{
  "arch": "vit",
  "model": "image classifier",
  "dataset": "photos of plants, animals and fungi (iNaturalist)",
  "train_examples": 77898,
  "image_size": 32,
  "crop_scale_min": 1,
  "horizontal_flip": true,
  "translate": 0.06,
  "targets": ["family"],
  "num_classes": 181,
  "norm": "rmsnorm",
  "norm_position": "pre",
  "activation": "gelu_tanh",
  "head_dim": 32,
  "fused_qkv": true,
  "bias": "qkv",
  "qk_norm": false,
  "layer_scale_init": 0.1,
  "parallel_block": false,
  "moe": "top_k",
  "num_experts": 8,
  "moe_every": 1,
  "expert_mlp_ratio": 1,
  "experts_per_token": 2,
  "shared_expert": false,
  "patch_size": [4, 4],
  "conv_stem": false,
  "layers": 10,
  "width": 256,
  "positions": "learned",
  "pooling": "mean",
  "label_smoothing": 0.2,
  "loss": "cross_entropy",
  "residual_init": "zero_last",
  "optimizer": "normuon",
  "muon_scale": "match_rms_adamw",
  "lr": 0.0025,
  "momentum": 0.95,
  "nesterov": true,
  "orthogonalizer": "polar_express",
  "adamw_lr_other_params": 0.0022,
  "steps": 6300,
  "batch_size": 128,
  "epochs": 10.4,
  "lr_schedule": "linear",
  "final_lr_fraction": 0.1,
  "warmup_steps": 180,
  "weight_decay": 0.4,
  "adamw_weight_decay_other_params": 0.05
}
Rows from block 5 of a small image classifier, named by matrix and row number. Rows with one number within an expert belong to one neuron, the router's apart. Each number is 128 + 32 x the weight over its row's rms, rounded and kept within 0 to 255. All counts start at 0. Numbers have three digits each.
Before each expert's rows are labels from the 100 images, of 14976, where the router gives the expert most weight on average: "colour at peak" is the nearest of a few named colours to the mean colour under the peak. Only what is clearly more common there than usual is listed. The data: photos of plants, animals and fungi (iNaturalist).
# router: router (model.blocks.5.mlp.router.weight, 8x256, trained with AdamW), inputs 128-255
# up: expert up (model.blocks.5.mlp.up, 8x256x256), inputs 128-255
# down: expert down (model.blocks.5.mlp.down, 8x256x256, transposed), outputs 128-255

# expert 6
colour at peak: green
router.6:151157132114099115112117149156210104178104151093101169133092132157129136111102113131209141127148099125167131163159148218100115137115148176128153116131157141066112111140130194113106189160162157128154162073109193083136128155132100114115080122088088101078074169118054095190174180123133158097115092094084142127113130134176073090102114145108121105104075115117088163179170062140084109129077
up.0:085103142085138128150142150109156075118194094133160164119157136125145149168068152116156179132150096134165104131162171152174169099100134101153102105144122141105121145135109150170154115195141153140150145019148112183099183185105083130119152183151137081153213141125083111133140139150151116150130106083158117121153194155120210096120126155089105158095106122181138139119103119148099098100123
down.0:168160114119123178120162103097122123129116173161103072177069162071165123074145115160151147127094118127075110145114087157082140170137135200113166101143125162154125116126110125152104126138093100121117105158179149052120073156136172117140143086090125090080082129088168126102128099166115102101158085139152066104095091144127076082135119117138195141110103164155132104121124095097119082133101
up.1:155184152134183113133125122097119132089112127111130184096185093156143119151084170134138140148155152106163150110105164132135132119145113138112135122186081101174123126179111157101134129108111137141148152171075124116170117126143109140192148126103086191112211097113019110074091138078153189094144156084147146168105149059138109173155134105066123157103163145154124188135091118151145141146155
down.1:117154114121143168092104117100153194140097110125059059132124098142092083109148140046138112090109084137119124149189180188112139169132140172197149183073125139091101085061118089163178160143094121132161131082164119159130086091155107114072122143121110088147065125133163143181162104143136108167118155080135159079124113120097120137110088160211068124170127163096151159086083154138145067118123
up.2:127091068090147145158135172129076144131153114130066128105120079148093130077156188142119119122066071116111161142154130144140133133124139151105093100178076111141151061060132143089086113170092167138138129133157128083138120151160091095123110150094108097184152121106063133190101131114088107110138182101141122092112098114140087082129137171147113048164082173156133159073098113104109110093147
down.2:202133127110170153109134137184067096116107133159166071058101132143089120123164137125154138143123120146133120162176158105113116166173170145176131129138119069152156156124072166107147130166123146158162135137082122094062131112171080128205165104127106119113122141145080144157108130126121151107125137120087157093155134129178105190136164135145174141146169123087123108142094166109095146142126
up.3:150059195108142117150148162156087137134124170134131128096161122143159125070140155180182136133045133077180172102195106172129112126121126172114138115184100174102120131131130155086093174137098161113104117111105158135121100143134110133101124111150083091133144172088126068131124175131106081123093120071160150148126111159163097094135141135121115112093113109127108132104113117162132113176116
down.3:148177087141175162131114123168113127148222146167100157103203163134122129107120079104137053125122131133149142087142177095103145106109066086143124122150162082155106119115128109116172144142154157113173086141182097164091077123092180172097153156150144110082109115122109135179099164083135177141180161130125073118103134086061155120098073100136142124088104107109146138199130165130150118129156
up.4:142132133087127167125182181121152132081117135132142121154105080073163122087119078148205155172068151236091154115133101109163177153104161168153117158165087141155121127146134146122111090115097212112162074089113142160144095115115078106134124068104117163151135094108194138112166131165131122138162096134129119150100155147107102064157101162089101132122111106125095137195116116199126067173089
down.4:090136105091163128157114161094091084144112164095159111127173131159139128124099130073123137110112086051139144142111083119109157135164160048115124088144154129111178147117151186130139142155069045138208152128105098092101062085128147111096097138075136117147063103181149110131146104109135191162144071147083094061167125140074127087095141152147128102152115059126136167164139125104053162103231

# expert 4
colour at peak: grey
router.4:121133120138091165088170129149099132120093085108096078078128177159175157146149150182058077099179139155141136135124142096166117158101156122172131086093150167131100141108114175172133127125125105103115160151136138126077135118122104212114096104089170123179100142111163174157096163153098138081137078085106159104093100178122151115143061121113125136086090109094096147139154153104160165161113
up.0:178098082135139165175140095117158103101085147145096160110151204104093111157101160182084126097097078124127148127093172094080076118113074113149093103074165109151060091138158147138113121152133117117075101092160166182131153108131107155173061076141174136154080126098089084031106071153194098103154138136144156093111104146126112115142130130105119170102102123136099202115159062196156151136095
down.0:123086104138143095058107167093133122081109133189094105123148114133143194125123072104211139129080102098114046100095112094178121043119129165143159122144138129126104166124120136033116093090102089131117132111157130113121105175147101071098126187106139163178134159123191087140152121096131129148122106142154167148132143150111119184117157085089150147144164134132183085074151169126084103159129
up.1:136088137101181110119139099202141113099131131118123129081124188142142194139171089141142121065105144152123090209111141090120096121117173096127158118152065131122125097187117135175133111126108112177103148159157183106168124083077126105099179151116095103142170101121079153088116150098146083118145162152152167107206096057131114109145121192088160127110159115198099175162164119139084108176142
down.1:104137078124138144114125099075146168146110126116197176121070115122150156128163147123103113203157099141087182091179128136155164148192057105071123176103084205158149113147072130118151132106131107133140145142116159098144167182121115107109133105140162117053106099126137080153173084100159039058123116064115064101095182153119162112095158082160122159129056114134180123125136151143128111098096
up.2:190130111133095096077120126150133156146172123109144159152162172077143136135107140144146168046095111142106156127169148105096112075177163111099093156101104108102159076138120135143141126124147175124122124137093221147177119138113167093162133103097113169130126088161141082075089094109128132136159105143097156180116197082127182125087155110071144156136140167040165104048088154096108098153071
down.2:149147121121101124119145074121105099082107178157100109077144097093107117091133112118133141087158170111140109178129095161188111095066038153164162148159154134158115131158131140139169101124091098168159180110104064052166121104162135138118183134144136130070148164087124100160198087100102118119162111068145092106115050158173114110110098140126136123163086082161132190176166168139106116130158
up.3:152161194145087159145124166148114108100065103059137145135161178096112133148127151136098169096092159162047132116069152153153209103085088117076098163140163106153115146154125146136134069142081138065172120127132110116121163144143127070116156107106172137109108159109077096082166112086155065179083139143098117182123123132182091114152114144111092170176167146116141112114181105114113179171066
down.3:164138159118081075146125155163149086089144119130083154131207131144129098083126057139148154147129153102123083161098095166151146173131134136137104100127216142139103245142104111094129187102166176167132087063107134152121137046124103178124156136103102172150130164071152084150090128148093176120170115134095156077131137155128195086107160094124135167143109083121101166147153099131175128127150
up.4:070103125129094119078072126101197093130113130108088186114133147210096127094071115107124107136120120162068127164129135178092075161140090089177126182128125109110115165132148092079097153139142152122088085161123158157178118140191119125180089134071147122113121155196235183143118170152145072147088121163148122144102130196132109134089156163133105047173101117116119138130097149114188079115191
down.4:140086119134107107180148065106105134120107128147126141125140107097118130089166182183157106102103114113223149137138147119195195118120129177191148108159120140147124105128120168069112170144176066126145112128166153174154134096126098219085097094212117106136111133105078097146121127100080105132187110164085068095128094072105126072154103119103153180076139116100118173072156129163109123139120

# expert 1
colour at peak: pink
router.1:097087127124146098101126142108133167148101148144188147118090103100218128145154110157154106114165157160091089114073076127178119089142085093105147100097145147152054079088074115197153187172125079116076086125165131130152143150177100117099160094107099140116156097130166111163120113142097126124093160156099112075131178133133103099088155147147185118117179081077055129173164140182110131169125
up.0:120116132081107082118159113147110054108061161146144063134143191103117123147188175155133118107108081165109146174138154087130126122113094092132108130132121127103133144175137138171227153184138124101159162137121175131122118147166121123152129106127165134091092101119120116091143144114141176072146151085134138124146133124149131159091186114170064125171097129164137158029083078111117136174150
down.0:129169161136156156142093101180134176183136083130143111120138084127136173172076113088076129194102129108121147125134176136123158146120114116127176080067157153131066122096147126123101110124138130152130119106152079101160150093135108157186172148130169140146130120142132145148157101131110156110131140113065071098131100128113106134170119125091168137155128133134119157189120126152044181116079
up.1:170085137093165135138074135148095143091132176068131097065132147077126118077136149141127094118179121141162124129174115099159172121193101073116104090133155108140154120176110120150070138143203163141159162112151172110077193127156159145131123129122111129046153108125112163156171147125204101080126093171177082137157102134119122089165156051087089129148149109152127099154121116070079080163125
down.1:150160143126198151068150126074115140128091077187131122196142125205109105204158125130162085128128129103110154098122137114143145105146122111131121137157115192096161141122165193103141146169143049111112083141147075136165143161099117141115090092192071081140111106145144087095111172084112113160150169099167179073123133136107120133145108180125157188105087126106128104107121101149090136093120
up.2:093084138105142100085167177105141057165180100112147152139108157132152138177160122188118130242209097122145179152149173115142083081184108133174150141084115103184123129123138109085164122084095125119088120173107126159127135139074147119180141114134170107112090093156075115027171147113146105163142138157117188127118154113213130116103142149085153119145169088140138112169155139152078127113164
down.2:110209104171130193127080131179126097173123114157109121104136136184103122085141139095172151131075135161087094129103113103118157187149138151169131118108095167114086151094150061140081127162110165161154158134100073146133064139139089117094094147124167137092142100068158237134120155127069097122100080126102147156180100192125106145131141107128127145167072145179165129107130157092122126103096
up.3:113130112142106049129168089177142145130111137138098086142117094161138113147145102136048155122183135116094144142088086087155135161149125140129202101112152108135085150102116153162159140113106114108140151172111100086131131146100121206177140130118232080116108126123086138115129088119193079127107124115125117117110147146094132144128144167189113119117100140082151101168120124128034096120137
down.3:212147134124139117123073118104074120160139146095161161074122160047103139116146093113144171080181155125116145113120134145194106193116124162130083128101147111117118152155151116143115114116122165142086142111119135157123156056110166070106115174078033137077125057108149126145140153101099143090142091157081106149081130140128176110109113179165151099113095094188109165093099148131155094114172
up.4:162132153126083113139113126134170122157171161124077098163072049112101102132211178146145151181127143153139109153089150128169211166169126128168160145115125107110192138129118143150102104126125160045133185133184164161164133063186117105110152169143114101112059183162151125089066101134173127185192113080068065128194099125128162126131122097096111132114176134048119136112144114162120088153145
down.4:064137158080124128123142141094117083117129128087096180163204159123113119112090119116112141127194063115162133123113095088128151154055134100048146111114106154165118154100137085136134160098157147186209145143121113174105142158141149127158175150171103112140087111137129151165128144112087104111153121145122166174162155119115117161102091165086143137098070174110097110071166150096154096137050

# expert 7
colour at peak: cyan
router.7:105076108108209151159116102167095142096205149158148158145145093151133108156152123145123109073161178149157121081133209117201161181102111093108105056080116153206146128104122093132082109108118142095131123104105089164126135110099084167130149092144095134137162060154151166115123115139136177153108091153087113128121140153109103159130132126119146149153135126101143171103131153143174158075092
up.0:106168118154143144167163114106116118103103097159194077092157187123110088143099093144178148115038119102155108129122183119094127096120098112071145151083082163126147171161073143062103113054098125126177180149098109090146109164127162125174203131110083161157122123130128121184141066090167101158101134130134132146181103115172135082194179183141080110092143110145147118112146161083136090114121
down.0:111132132071140125052155092172125172141140104101160128128118116115169154119189075176111091135146158144087109078128089156190151127123118165133098072129160141129143150104105138148161155192134182151072142128135158165166151148200104111108092118113159146158141065161181142158128130130088108123169091133132108157044090104101096157093097138169150163117112099127118146153143131107163180125123
up.1:131094100148119097144179112132126149151166114076119145085098064127073126158108173142101153156142144091115092153175165144132175090107143118137109067133142051140131139137135152106091076126096189100160153078077153129120107129169164184113108073171171094112176084118176154130121101127173140082144116125133151173175151090101103142171115058165112094118122076073131077124142070117087114123093
down.1:149180085108138110089122158050149122064143137133116073161099183130168190085115047148129095135071114159154126093098081076171130188080118075144139143150121104126131123154121125186100155174132109156131114175095123120135197112092141159108078170138124190174131171143141130147144105126124134101148139120177107137122091102152149189154160176156130131147156129143150190123128112126129140150126
up.2:130097112103149124091160065133131134124155086150200113149178170130166136106108138117167165106136107152083095120121109137193165121086117082097139181103102124116100032092108158134080104124104161149099207138107201154162144170150136146144085150176225128088088116019070143099124115166094099125141158163094101156105121141145134165107197089116167137147147119135118108152154118173134130137153
down.2:159191099114078136130162171132041127118138132169145147094056125138120088035153099162087169102144193105140103105113168125102128163130127144132120066124153083095118101136122147131116115122114117101171111103115088101133091078082137120133096146109152101087061135165121117111135100081118166144122124145131186102202135106089161111106131086110100070143088168082170134168140143128163123138118
up.3:115166136097122121111123035141067129125120094085131167137146132158086120132108132157121114180127106084146117092098185110134143109155101157078144163150109120119185159147116104121078127150103153153080110136095165135113199144088122098175193193156091136152086141134128106077154105144140189173123162167152157103120094153131126111168101101106082119107117072121145179194121112069077157135091
down.3:167090105097169122142142145141138129126094080173164145081183169110083134116163205120139115077132141160107134122101077123081113131103168085121153091113184129164102143112088066136131142152126102129125145130142125147116111114194106175145073094159060112117126068109137187159146146084105133133164028146078165124140155047065117140146209135079109205103096184089137121088158079126176085126099
up.4:130111041093103148152179065117124154065151074125152164141119180123168170131116083127192118106114145057201166128097135138075124191151110151122143094108147182117173090137136128142116130115207146133133154127097071147107082132108116132079118147131155119147152130176160130122130076092150097090170127146128094130066086121127167084130128157190080134066111110103195141145101069133184140140150
down.4:118152167169140115144084195106171125118149132157171123138165117176110117102158132107130168091105129104161117127103127134126124108100125121132097168215083091120133090093083069177088085133119102116116192156126080093172145174173122137123111075090140132091132113104082096160103107152101183120067126077093166154123064138125080119038138109135096158137123168093143090122153126125137136135135