Rows from block 6 of a small image classifier, named by matrix and row number. Rows with one number within an expert belong to one neuron, the router's apart. Each number is 200 + 30 x the weight over its row's rms, rounded and kept within 0 to 999. All counts start at 0.
Before each expert's rows are labels from the 100 images, of 14976, where the router gives the expert most weight on average: "responds to" is what is common among them. Only what is clearly more common there than usual is listed. The data: photos of plants, animals and fungi (iNaturalist). In brackets: how many of the 100, against the usual share in percent.
# router: router (model.blocks.6.mlp.router.weight, 8x256, trained with AdamW), inputs 0-255
# up: expert up (model.blocks.6.mlp.up, 8x256x256), inputs 0-255
# down: expert down (model.blocks.6.mlp.down, 8x256x256, transposed), outputs 0-255

# expert 1
responds to: order Charadriiformes (27 vs 7.6)
router.1,194,191,217,148,179,191,184,203,181,251,187,158,197,192,135,230,231,181,194,201,198,220,169,233,169,195,190,204,149,238,188,217,161,245,208,192,165,154,187,212,119,250,190,205,209,250,244,221,256,236,129,214,213,148,158,219,203,193,193,152,185,219,144,203,215,224,157,195,209,236,214,145,216,142,180,238,180,223,152,172,179,199,192,168,223,167,189,275,195,187,226,212,253,181,186,270,183,245,221,204,195,161,192,197,212,205,253,195,178,172,222,258,231,195,240,159,182,225,155,254,186,210,234,208,169,209,243,204,156,212,228,201,209,204,193,202,152,220,179,216,229,215,192,213,178,181,232,244,154,204,186,183,237,143,171,163,232,195,142,241,207,215,183,215,204,253,170,196,207,228,233,163,170,179,220,210,179,196,158,260,197,204,219,222,240,146,176,226,154,195,214,194,170,154,262,176,239,183,210,226,153,159,142,202,235,210,246,212,223,212,193,201,225,172,194,191,237,185,191,204,238,224,224,195,202,161,172,221,185,183,181,215,203,207,210,183,200,171,214,215,223,183,204,190,191,160,249,231,153,201,233,178,223,262,144,171
up.2,231,184,244,169,156,197,214,168,190,210,201,236,215,220,204,262,189,202,188,230,218,171,241,215,157,156,209,253,236,211,166,215,175,168,184,153,239,170,210,170,223,247,179,212,178,212,213,279,160,221,208,196,213,196,143,221,247,206,264,224,202,227,183,190,204,184,169,183,158,193,171,262,249,241,179,188,193,156,189,234,179,244,162,159,175,191,177,166,198,201,159,247,166,199,154,181,221,177,212,226,236,167,268,157,229,221,164,195,276,174,206,238,188,191,193,244,221,216,186,164,158,192,217,163,248,195,204,182,202,198,202,117,155,151,226,187,199,207,164,179,225,243,216,206,231,167,221,168,222,158,167,227,150,236,202,208,146,192,190,144,222,183,218,223,201,184,129,216,225,192,243,194,235,198,230,280,192,200,152,199,220,192,177,175,238,207,229,219,210,154,179,199,235,157,204,204,250,176,194,199,227,194,227,155,211,171,208,202,158,185,182,162,184,218,232,226,203,206,238,202,250,204,203,192,156,268,191,182,193,200,218,198,155,214,221,204,157,209,213,227,207,127,200,175,215,221,190,215,130,189,195,197,192,179,195,201
down.2,184,181,143,231,187,226,177,159,221,180,158,140,201,185,199,202,231,213,208,135,221,214,151,244,191,199,213,160,192,155,179,207,244,217,273,224,206,203,203,203,184,106,190,227,203,212,205,123,221,174,227,219,217,215,168,225,170,220,178,204,187,156,198,192,194,191,207,251,227,133,190,190,179,218,186,243,174,166,268,226,260,233,199,229,239,176,182,211,176,137,171,190,204,225,208,202,218,148,176,175,145,169,201,200,202,182,274,191,191,205,212,150,172,225,235,217,189,190,254,228,255,196,254,211,194,247,203,201,173,242,202,245,219,241,225,225,209,216,212,167,179,218,155,174,189,204,189,157,170,127,226,204,137,280,232,228,205,208,157,168,146,222,164,193,207,223,197,171,199,224,182,227,149,215,173,181,224,183,216,216,196,203,176,155,198,211,179,205,197,182,173,147,147,168,264,209,177,210,162,210,222,172,221,155,197,179,153,226,186,241,212,133,219,214,237,247,204,178,183,197,189,202,206,178,210,213,182,201,177,207,164,187,206,183,220,177,202,157,167,172,223,184,225,198,228,219,222,202,210,200,225,274,221,197,199,205

# expert 2
responds to: phylum Arthropoda (80 vs 30.9); class Insecta (78 vs 29.2)
router.2,177,185,221,197,220,194,247,226,219,139,172,199,207,244,183,220,222,207,260,152,244,174,188,189,256,188,222,197,174,169,154,193,232,189,181,239,219,196,233,174,178,237,216,222,178,210,198,215,163,150,212,178,231,153,231,234,166,227,209,247,233,159,217,236,235,195,256,156,228,145,196,157,217,184,192,171,211,196,167,228,230,150,247,149,167,182,175,180,196,228,171,181,172,175,206,156,261,134,185,184,147,185,203,162,176,227,174,203,202,150,194,148,172,205,174,256,216,159,215,205,176,189,232,198,187,163,191,192,242,216,218,248,168,186,171,198,237,139,223,176,178,172,158,167,207,189,167,177,225,164,197,199,180,199,215,157,214,223,242,160,158,159,213,224,242,175,171,233,185,166,179,225,210,229,220,204,251,212,224,193,210,206,211,235,228,196,221,226,188,215,238,234,233,192,208,184,225,231,179,223,242,199,204,209,128,235,161,258,189,179,207,164,165,225,176,176,162,217,238,270,159,213,177,174,194,248,170,205,202,238,152,172,167,225,204,165,174,272,176,179,210,203,170,193,169,255,212,190,189,203,175,162,159,180,247,229
up.2,256,157,226,195,164,252,212,244,195,181,184,188,210,178,205,190,256,174,151,207,174,178,145,202,238,160,259,192,195,253,230,201,133,163,226,191,202,216,165,201,147,191,193,178,146,173,191,175,171,259,173,214,219,212,176,226,213,202,217,238,193,256,161,257,158,198,290,151,189,253,194,208,156,210,172,202,183,226,215,201,226,181,236,189,192,249,189,197,223,206,206,170,176,208,179,180,194,190,190,211,181,185,195,196,195,174,213,193,141,208,202,216,195,204,152,211,172,182,161,196,183,195,247,212,210,292,145,200,218,227,233,234,218,207,204,215,185,192,169,215,230,159,189,235,204,222,156,233,190,196,218,242,194,166,185,189,208,219,213,228,215,227,206,180,194,229,227,224,241,201,207,151,216,231,233,194,175,195,185,239,238,175,161,138,208,233,232,198,142,192,168,181,242,229,269,186,183,162,202,205,209,154,164,209,147,164,203,266,214,186,169,183,219,189,213,163,204,182,204,198,271,214,228,210,193,171,166,139,271,171,153,173,114,169,228,243,178,222,201,187,239,201,194,184,232,226,201,243,212,177,228,204,229,206,191,185
down.2,191,148,236,190,252,165,243,152,213,213,188,156,196,162,168,242,160,225,197,217,268,163,165,171,177,223,171,208,178,185,201,247,188,157,213,155,232,253,159,218,183,179,189,255,208,174,233,154,182,190,202,179,181,208,141,165,187,210,158,206,183,174,273,217,142,200,188,185,200,113,240,189,218,230,173,161,186,212,197,215,222,175,200,188,227,203,130,172,192,192,137,251,270,216,182,187,139,214,180,195,225,225,121,194,180,211,174,214,177,164,193,155,222,216,211,188,150,239,190,188,207,177,149,242,168,199,217,227,258,192,149,164,174,206,185,237,183,219,236,193,196,228,229,198,162,184,212,196,183,209,240,235,177,204,204,182,182,207,222,156,174,173,160,209,205,205,174,202,179,168,135,227,221,198,192,165,221,190,183,222,232,209,286,219,175,177,187,210,228,200,209,200,173,162,202,199,190,179,184,217,202,202,201,221,206,217,219,201,178,218,206,238,182,208,229,202,244,213,150,194,137,124,224,217,236,231,219,170,158,189,207,229,239,207,217,208,184,165,236,203,174,241,191,211,177,193,136,217,281,181,206,210,195,230,193,230

# expert 6
responds to: class: Aves (99 vs 55); order Accipitriformes (52 vs 3.9); family: Accipitridae (43 vs 3.3)
router.6,171,230,132,233,199,265,161,224,167,222,214,218,168,214,161,199,140,177,182,221,180,175,231,198,218,217,163,195,223,196,264,181,208,186,226,163,190,202,188,181,229,216,185,154,211,153,211,147,196,215,225,163,159,240,172,196,193,206,222,146,148,186,181,193,161,238,231,197,173,226,185,225,215,199,212,185,184,146,213,171,166,257,176,208,181,234,223,221,160,185,189,200,163,196,162,213,182,215,209,168,207,226,209,230,247,178,189,175,206,263,232,231,238,202,220,157,183,237,211,235,201,186,206,228,225,202,207,222,190,209,196,183,264,230,212,138,161,258,181,201,255,236,225,223,146,226,199,208,161,250,192,183,247,187,170,209,165,155,182,244,230,224,243,199,185,197,225,178,202,236,218,191,253,171,163,169,151,197,146,199,204,234,256,182,192,199,198,138,181,204,199,200,207,231,186,205,164,138,241,218,216,214,171,194,233,190,212,161,179,175,249,176,204,175,210,227,241,166,188,173,208,247,262,231,218,198,139,187,208,168,192,184,249,163,213,264,221,174,223,216,177,226,207,224,280,124,218,223,202,220,198,222,236,209,160,237
up.2,214,197,200,174,221,201,198,202,148,200,254,256,212,180,260,209,140,154,214,136,209,206,144,195,181,233,242,211,164,253,179,180,166,159,199,170,218,174,196,163,217,200,170,208,251,179,186,181,200,164,181,223,174,213,186,191,199,194,182,185,201,196,176,221,214,189,196,209,208,183,261,195,174,174,243,252,261,223,284,231,168,190,271,178,203,219,159,194,231,214,232,153,153,263,175,180,192,207,236,211,182,213,155,160,197,167,205,166,228,225,196,164,210,182,217,194,238,177,223,163,203,228,190,165,191,244,179,207,203,225,218,167,232,175,195,227,172,249,184,226,174,169,232,165,207,158,258,174,231,212,231,178,207,197,197,155,185,160,206,238,221,208,196,166,216,226,208,137,220,200,134,189,221,223,190,210,212,198,241,201,211,151,162,176,238,261,211,202,158,179,264,211,182,169,179,250,223,180,177,193,207,210,200,179,219,124,280,215,165,218,209,242,244,195,176,206,223,222,193,171,202,225,183,224,239,207,214,177,133,176,193,183,182,242,220,147,202,210,181,181,227,211,210,232,166,215,118,210,184,154,231,223,182,224,175,177
down.2,182,204,192,181,196,187,155,195,199,251,225,189,251,196,237,232,225,206,180,186,125,222,214,227,224,187,156,217,177,238,184,221,235,216,211,255,147,241,192,163,195,186,188,233,203,247,235,177,170,185,198,180,215,198,208,220,196,190,209,241,198,197,195,220,171,194,221,210,204,200,231,154,201,203,168,164,171,227,172,191,188,162,178,202,238,189,193,177,207,195,182,223,219,208,195,193,252,175,257,231,189,202,213,157,172,234,164,188,265,149,177,240,154,194,225,215,157,164,168,255,233,209,202,175,216,188,183,139,298,230,205,232,217,182,221,227,181,121,205,199,181,203,120,205,242,214,182,228,197,162,208,177,225,255,163,220,210,240,215,202,178,170,192,215,173,197,245,226,224,251,247,244,214,209,233,211,218,233,195,202,195,235,211,220,206,173,215,233,185,227,156,177,238,175,196,264,179,260,173,150,198,181,207,216,166,179,274,179,243,169,229,166,188,193,209,201,230,239,256,132,171,168,245,191,184,146,224,209,260,188,193,183,216,223,179,177,225,255,216,151,232,195,190,248,194,184,220,188,235,224,185,127,221,190,204,209

# expert 3
responds to: kingdom Plantae (32 vs 7.3); phylum Tracheophyta (32 vs 7.3); class Magnoliopsida (28 vs 5.6)
router.3,180,235,264,124,172,211,187,192,210,169,237,199,199,217,222,184,185,225,197,183,134,195,184,183,176,264,169,198,226,211,173,195,180,213,162,176,196,178,244,211,160,118,249,202,220,220,186,258,205,198,240,233,251,200,147,245,171,176,188,195,188,215,252,215,241,201,222,191,213,233,242,231,182,194,202,173,189,217,205,227,236,180,168,231,226,169,192,210,153,189,237,213,201,221,185,164,191,197,199,205,233,175,122,157,162,215,181,167,246,225,240,193,171,189,221,159,174,186,165,130,188,276,201,214,226,216,230,139,178,239,205,140,182,202,206,241,203,258,243,176,239,185,198,177,185,252,213,214,170,194,177,203,177,169,178,201,213,222,210,222,184,199,154,222,216,200,234,280,169,172,179,199,205,227,194,233,193,222,213,235,168,194,214,201,206,258,161,199,216,214,193,226,166,239,242,199,180,267,196,188,133,180,214,210,269,216,217,150,179,168,154,203,215,219,195,185,190,215,209,228,233,213,205,157,203,177,172,197,179,183,213,178,196,193,193,188,211,169,200,201,183,147,216,177,207,145,172,204,241,195,194,248,119,215,180,129
up.2,179,226,184,151,123,222,181,233,173,145,179,152,254,201,214,210,192,210,159,180,187,191,220,196,251,225,258,187,200,187,154,203,141,200,193,174,186,214,233,152,175,147,162,209,170,161,193,225,176,260,196,233,159,183,163,207,215,211,213,194,205,180,188,216,198,210,177,220,161,166,230,206,202,190,229,179,187,135,170,202,165,225,144,213,195,144,179,166,195,206,236,209,233,214,239,193,167,232,235,194,200,211,180,248,194,184,184,210,239,216,179,189,218,162,166,231,189,221,191,194,243,204,208,204,165,241,244,225,219,230,106,159,229,276,237,213,194,228,190,186,214,160,255,194,215,202,188,173,217,213,213,195,172,230,212,229,171,207,197,252,202,149,195,180,176,222,231,108,172,231,190,179,203,241,172,206,198,190,208,182,168,194,138,190,176,205,218,221,223,166,219,207,244,210,201,205,174,183,205,169,157,187,177,180,217,166,189,220,195,243,182,158,242,198,229,203,255,255,205,208,214,216,187,255,177,213,187,233,262,217,251,169,204,141,190,201,200,186,209,229,189,140,203,226,244,285,206,173,178,205,254,253,214,155,196,224
down.2,209,207,205,199,196,235,160,149,194,182,166,202,211,195,216,223,195,203,242,206,139,183,176,220,200,232,191,206,222,193,187,237,249,214,270,169,196,192,173,165,221,213,170,202,215,192,231,241,151,243,181,178,192,201,219,206,189,213,229,178,157,203,188,193,207,226,205,168,182,209,192,173,148,230,175,136,173,207,222,186,228,282,241,234,160,227,189,220,265,144,196,218,250,206,203,198,226,169,162,137,204,221,224,188,260,226,195,167,205,230,218,185,166,260,183,200,241,222,228,190,265,172,219,209,231,225,165,249,248,179,165,235,180,206,206,191,178,166,219,220,268,206,227,145,211,237,190,207,239,216,261,235,171,136,196,213,165,184,175,187,211,215,175,212,154,203,234,201,140,185,245,179,205,206,160,213,217,206,212,196,193,232,163,192,170,175,220,162,220,202,211,212,244,188,187,204,188,210,237,224,210,211,195,187,205,186,167,219,161,176,237,211,287,143,135,123,234,224,117,212,203,221,199,196,190,174,254,217,186,198,221,180,174,168,157,184,180,222,196,207,246,203,169,229,234,206,214,206,200,198,159,187,234,143,165,142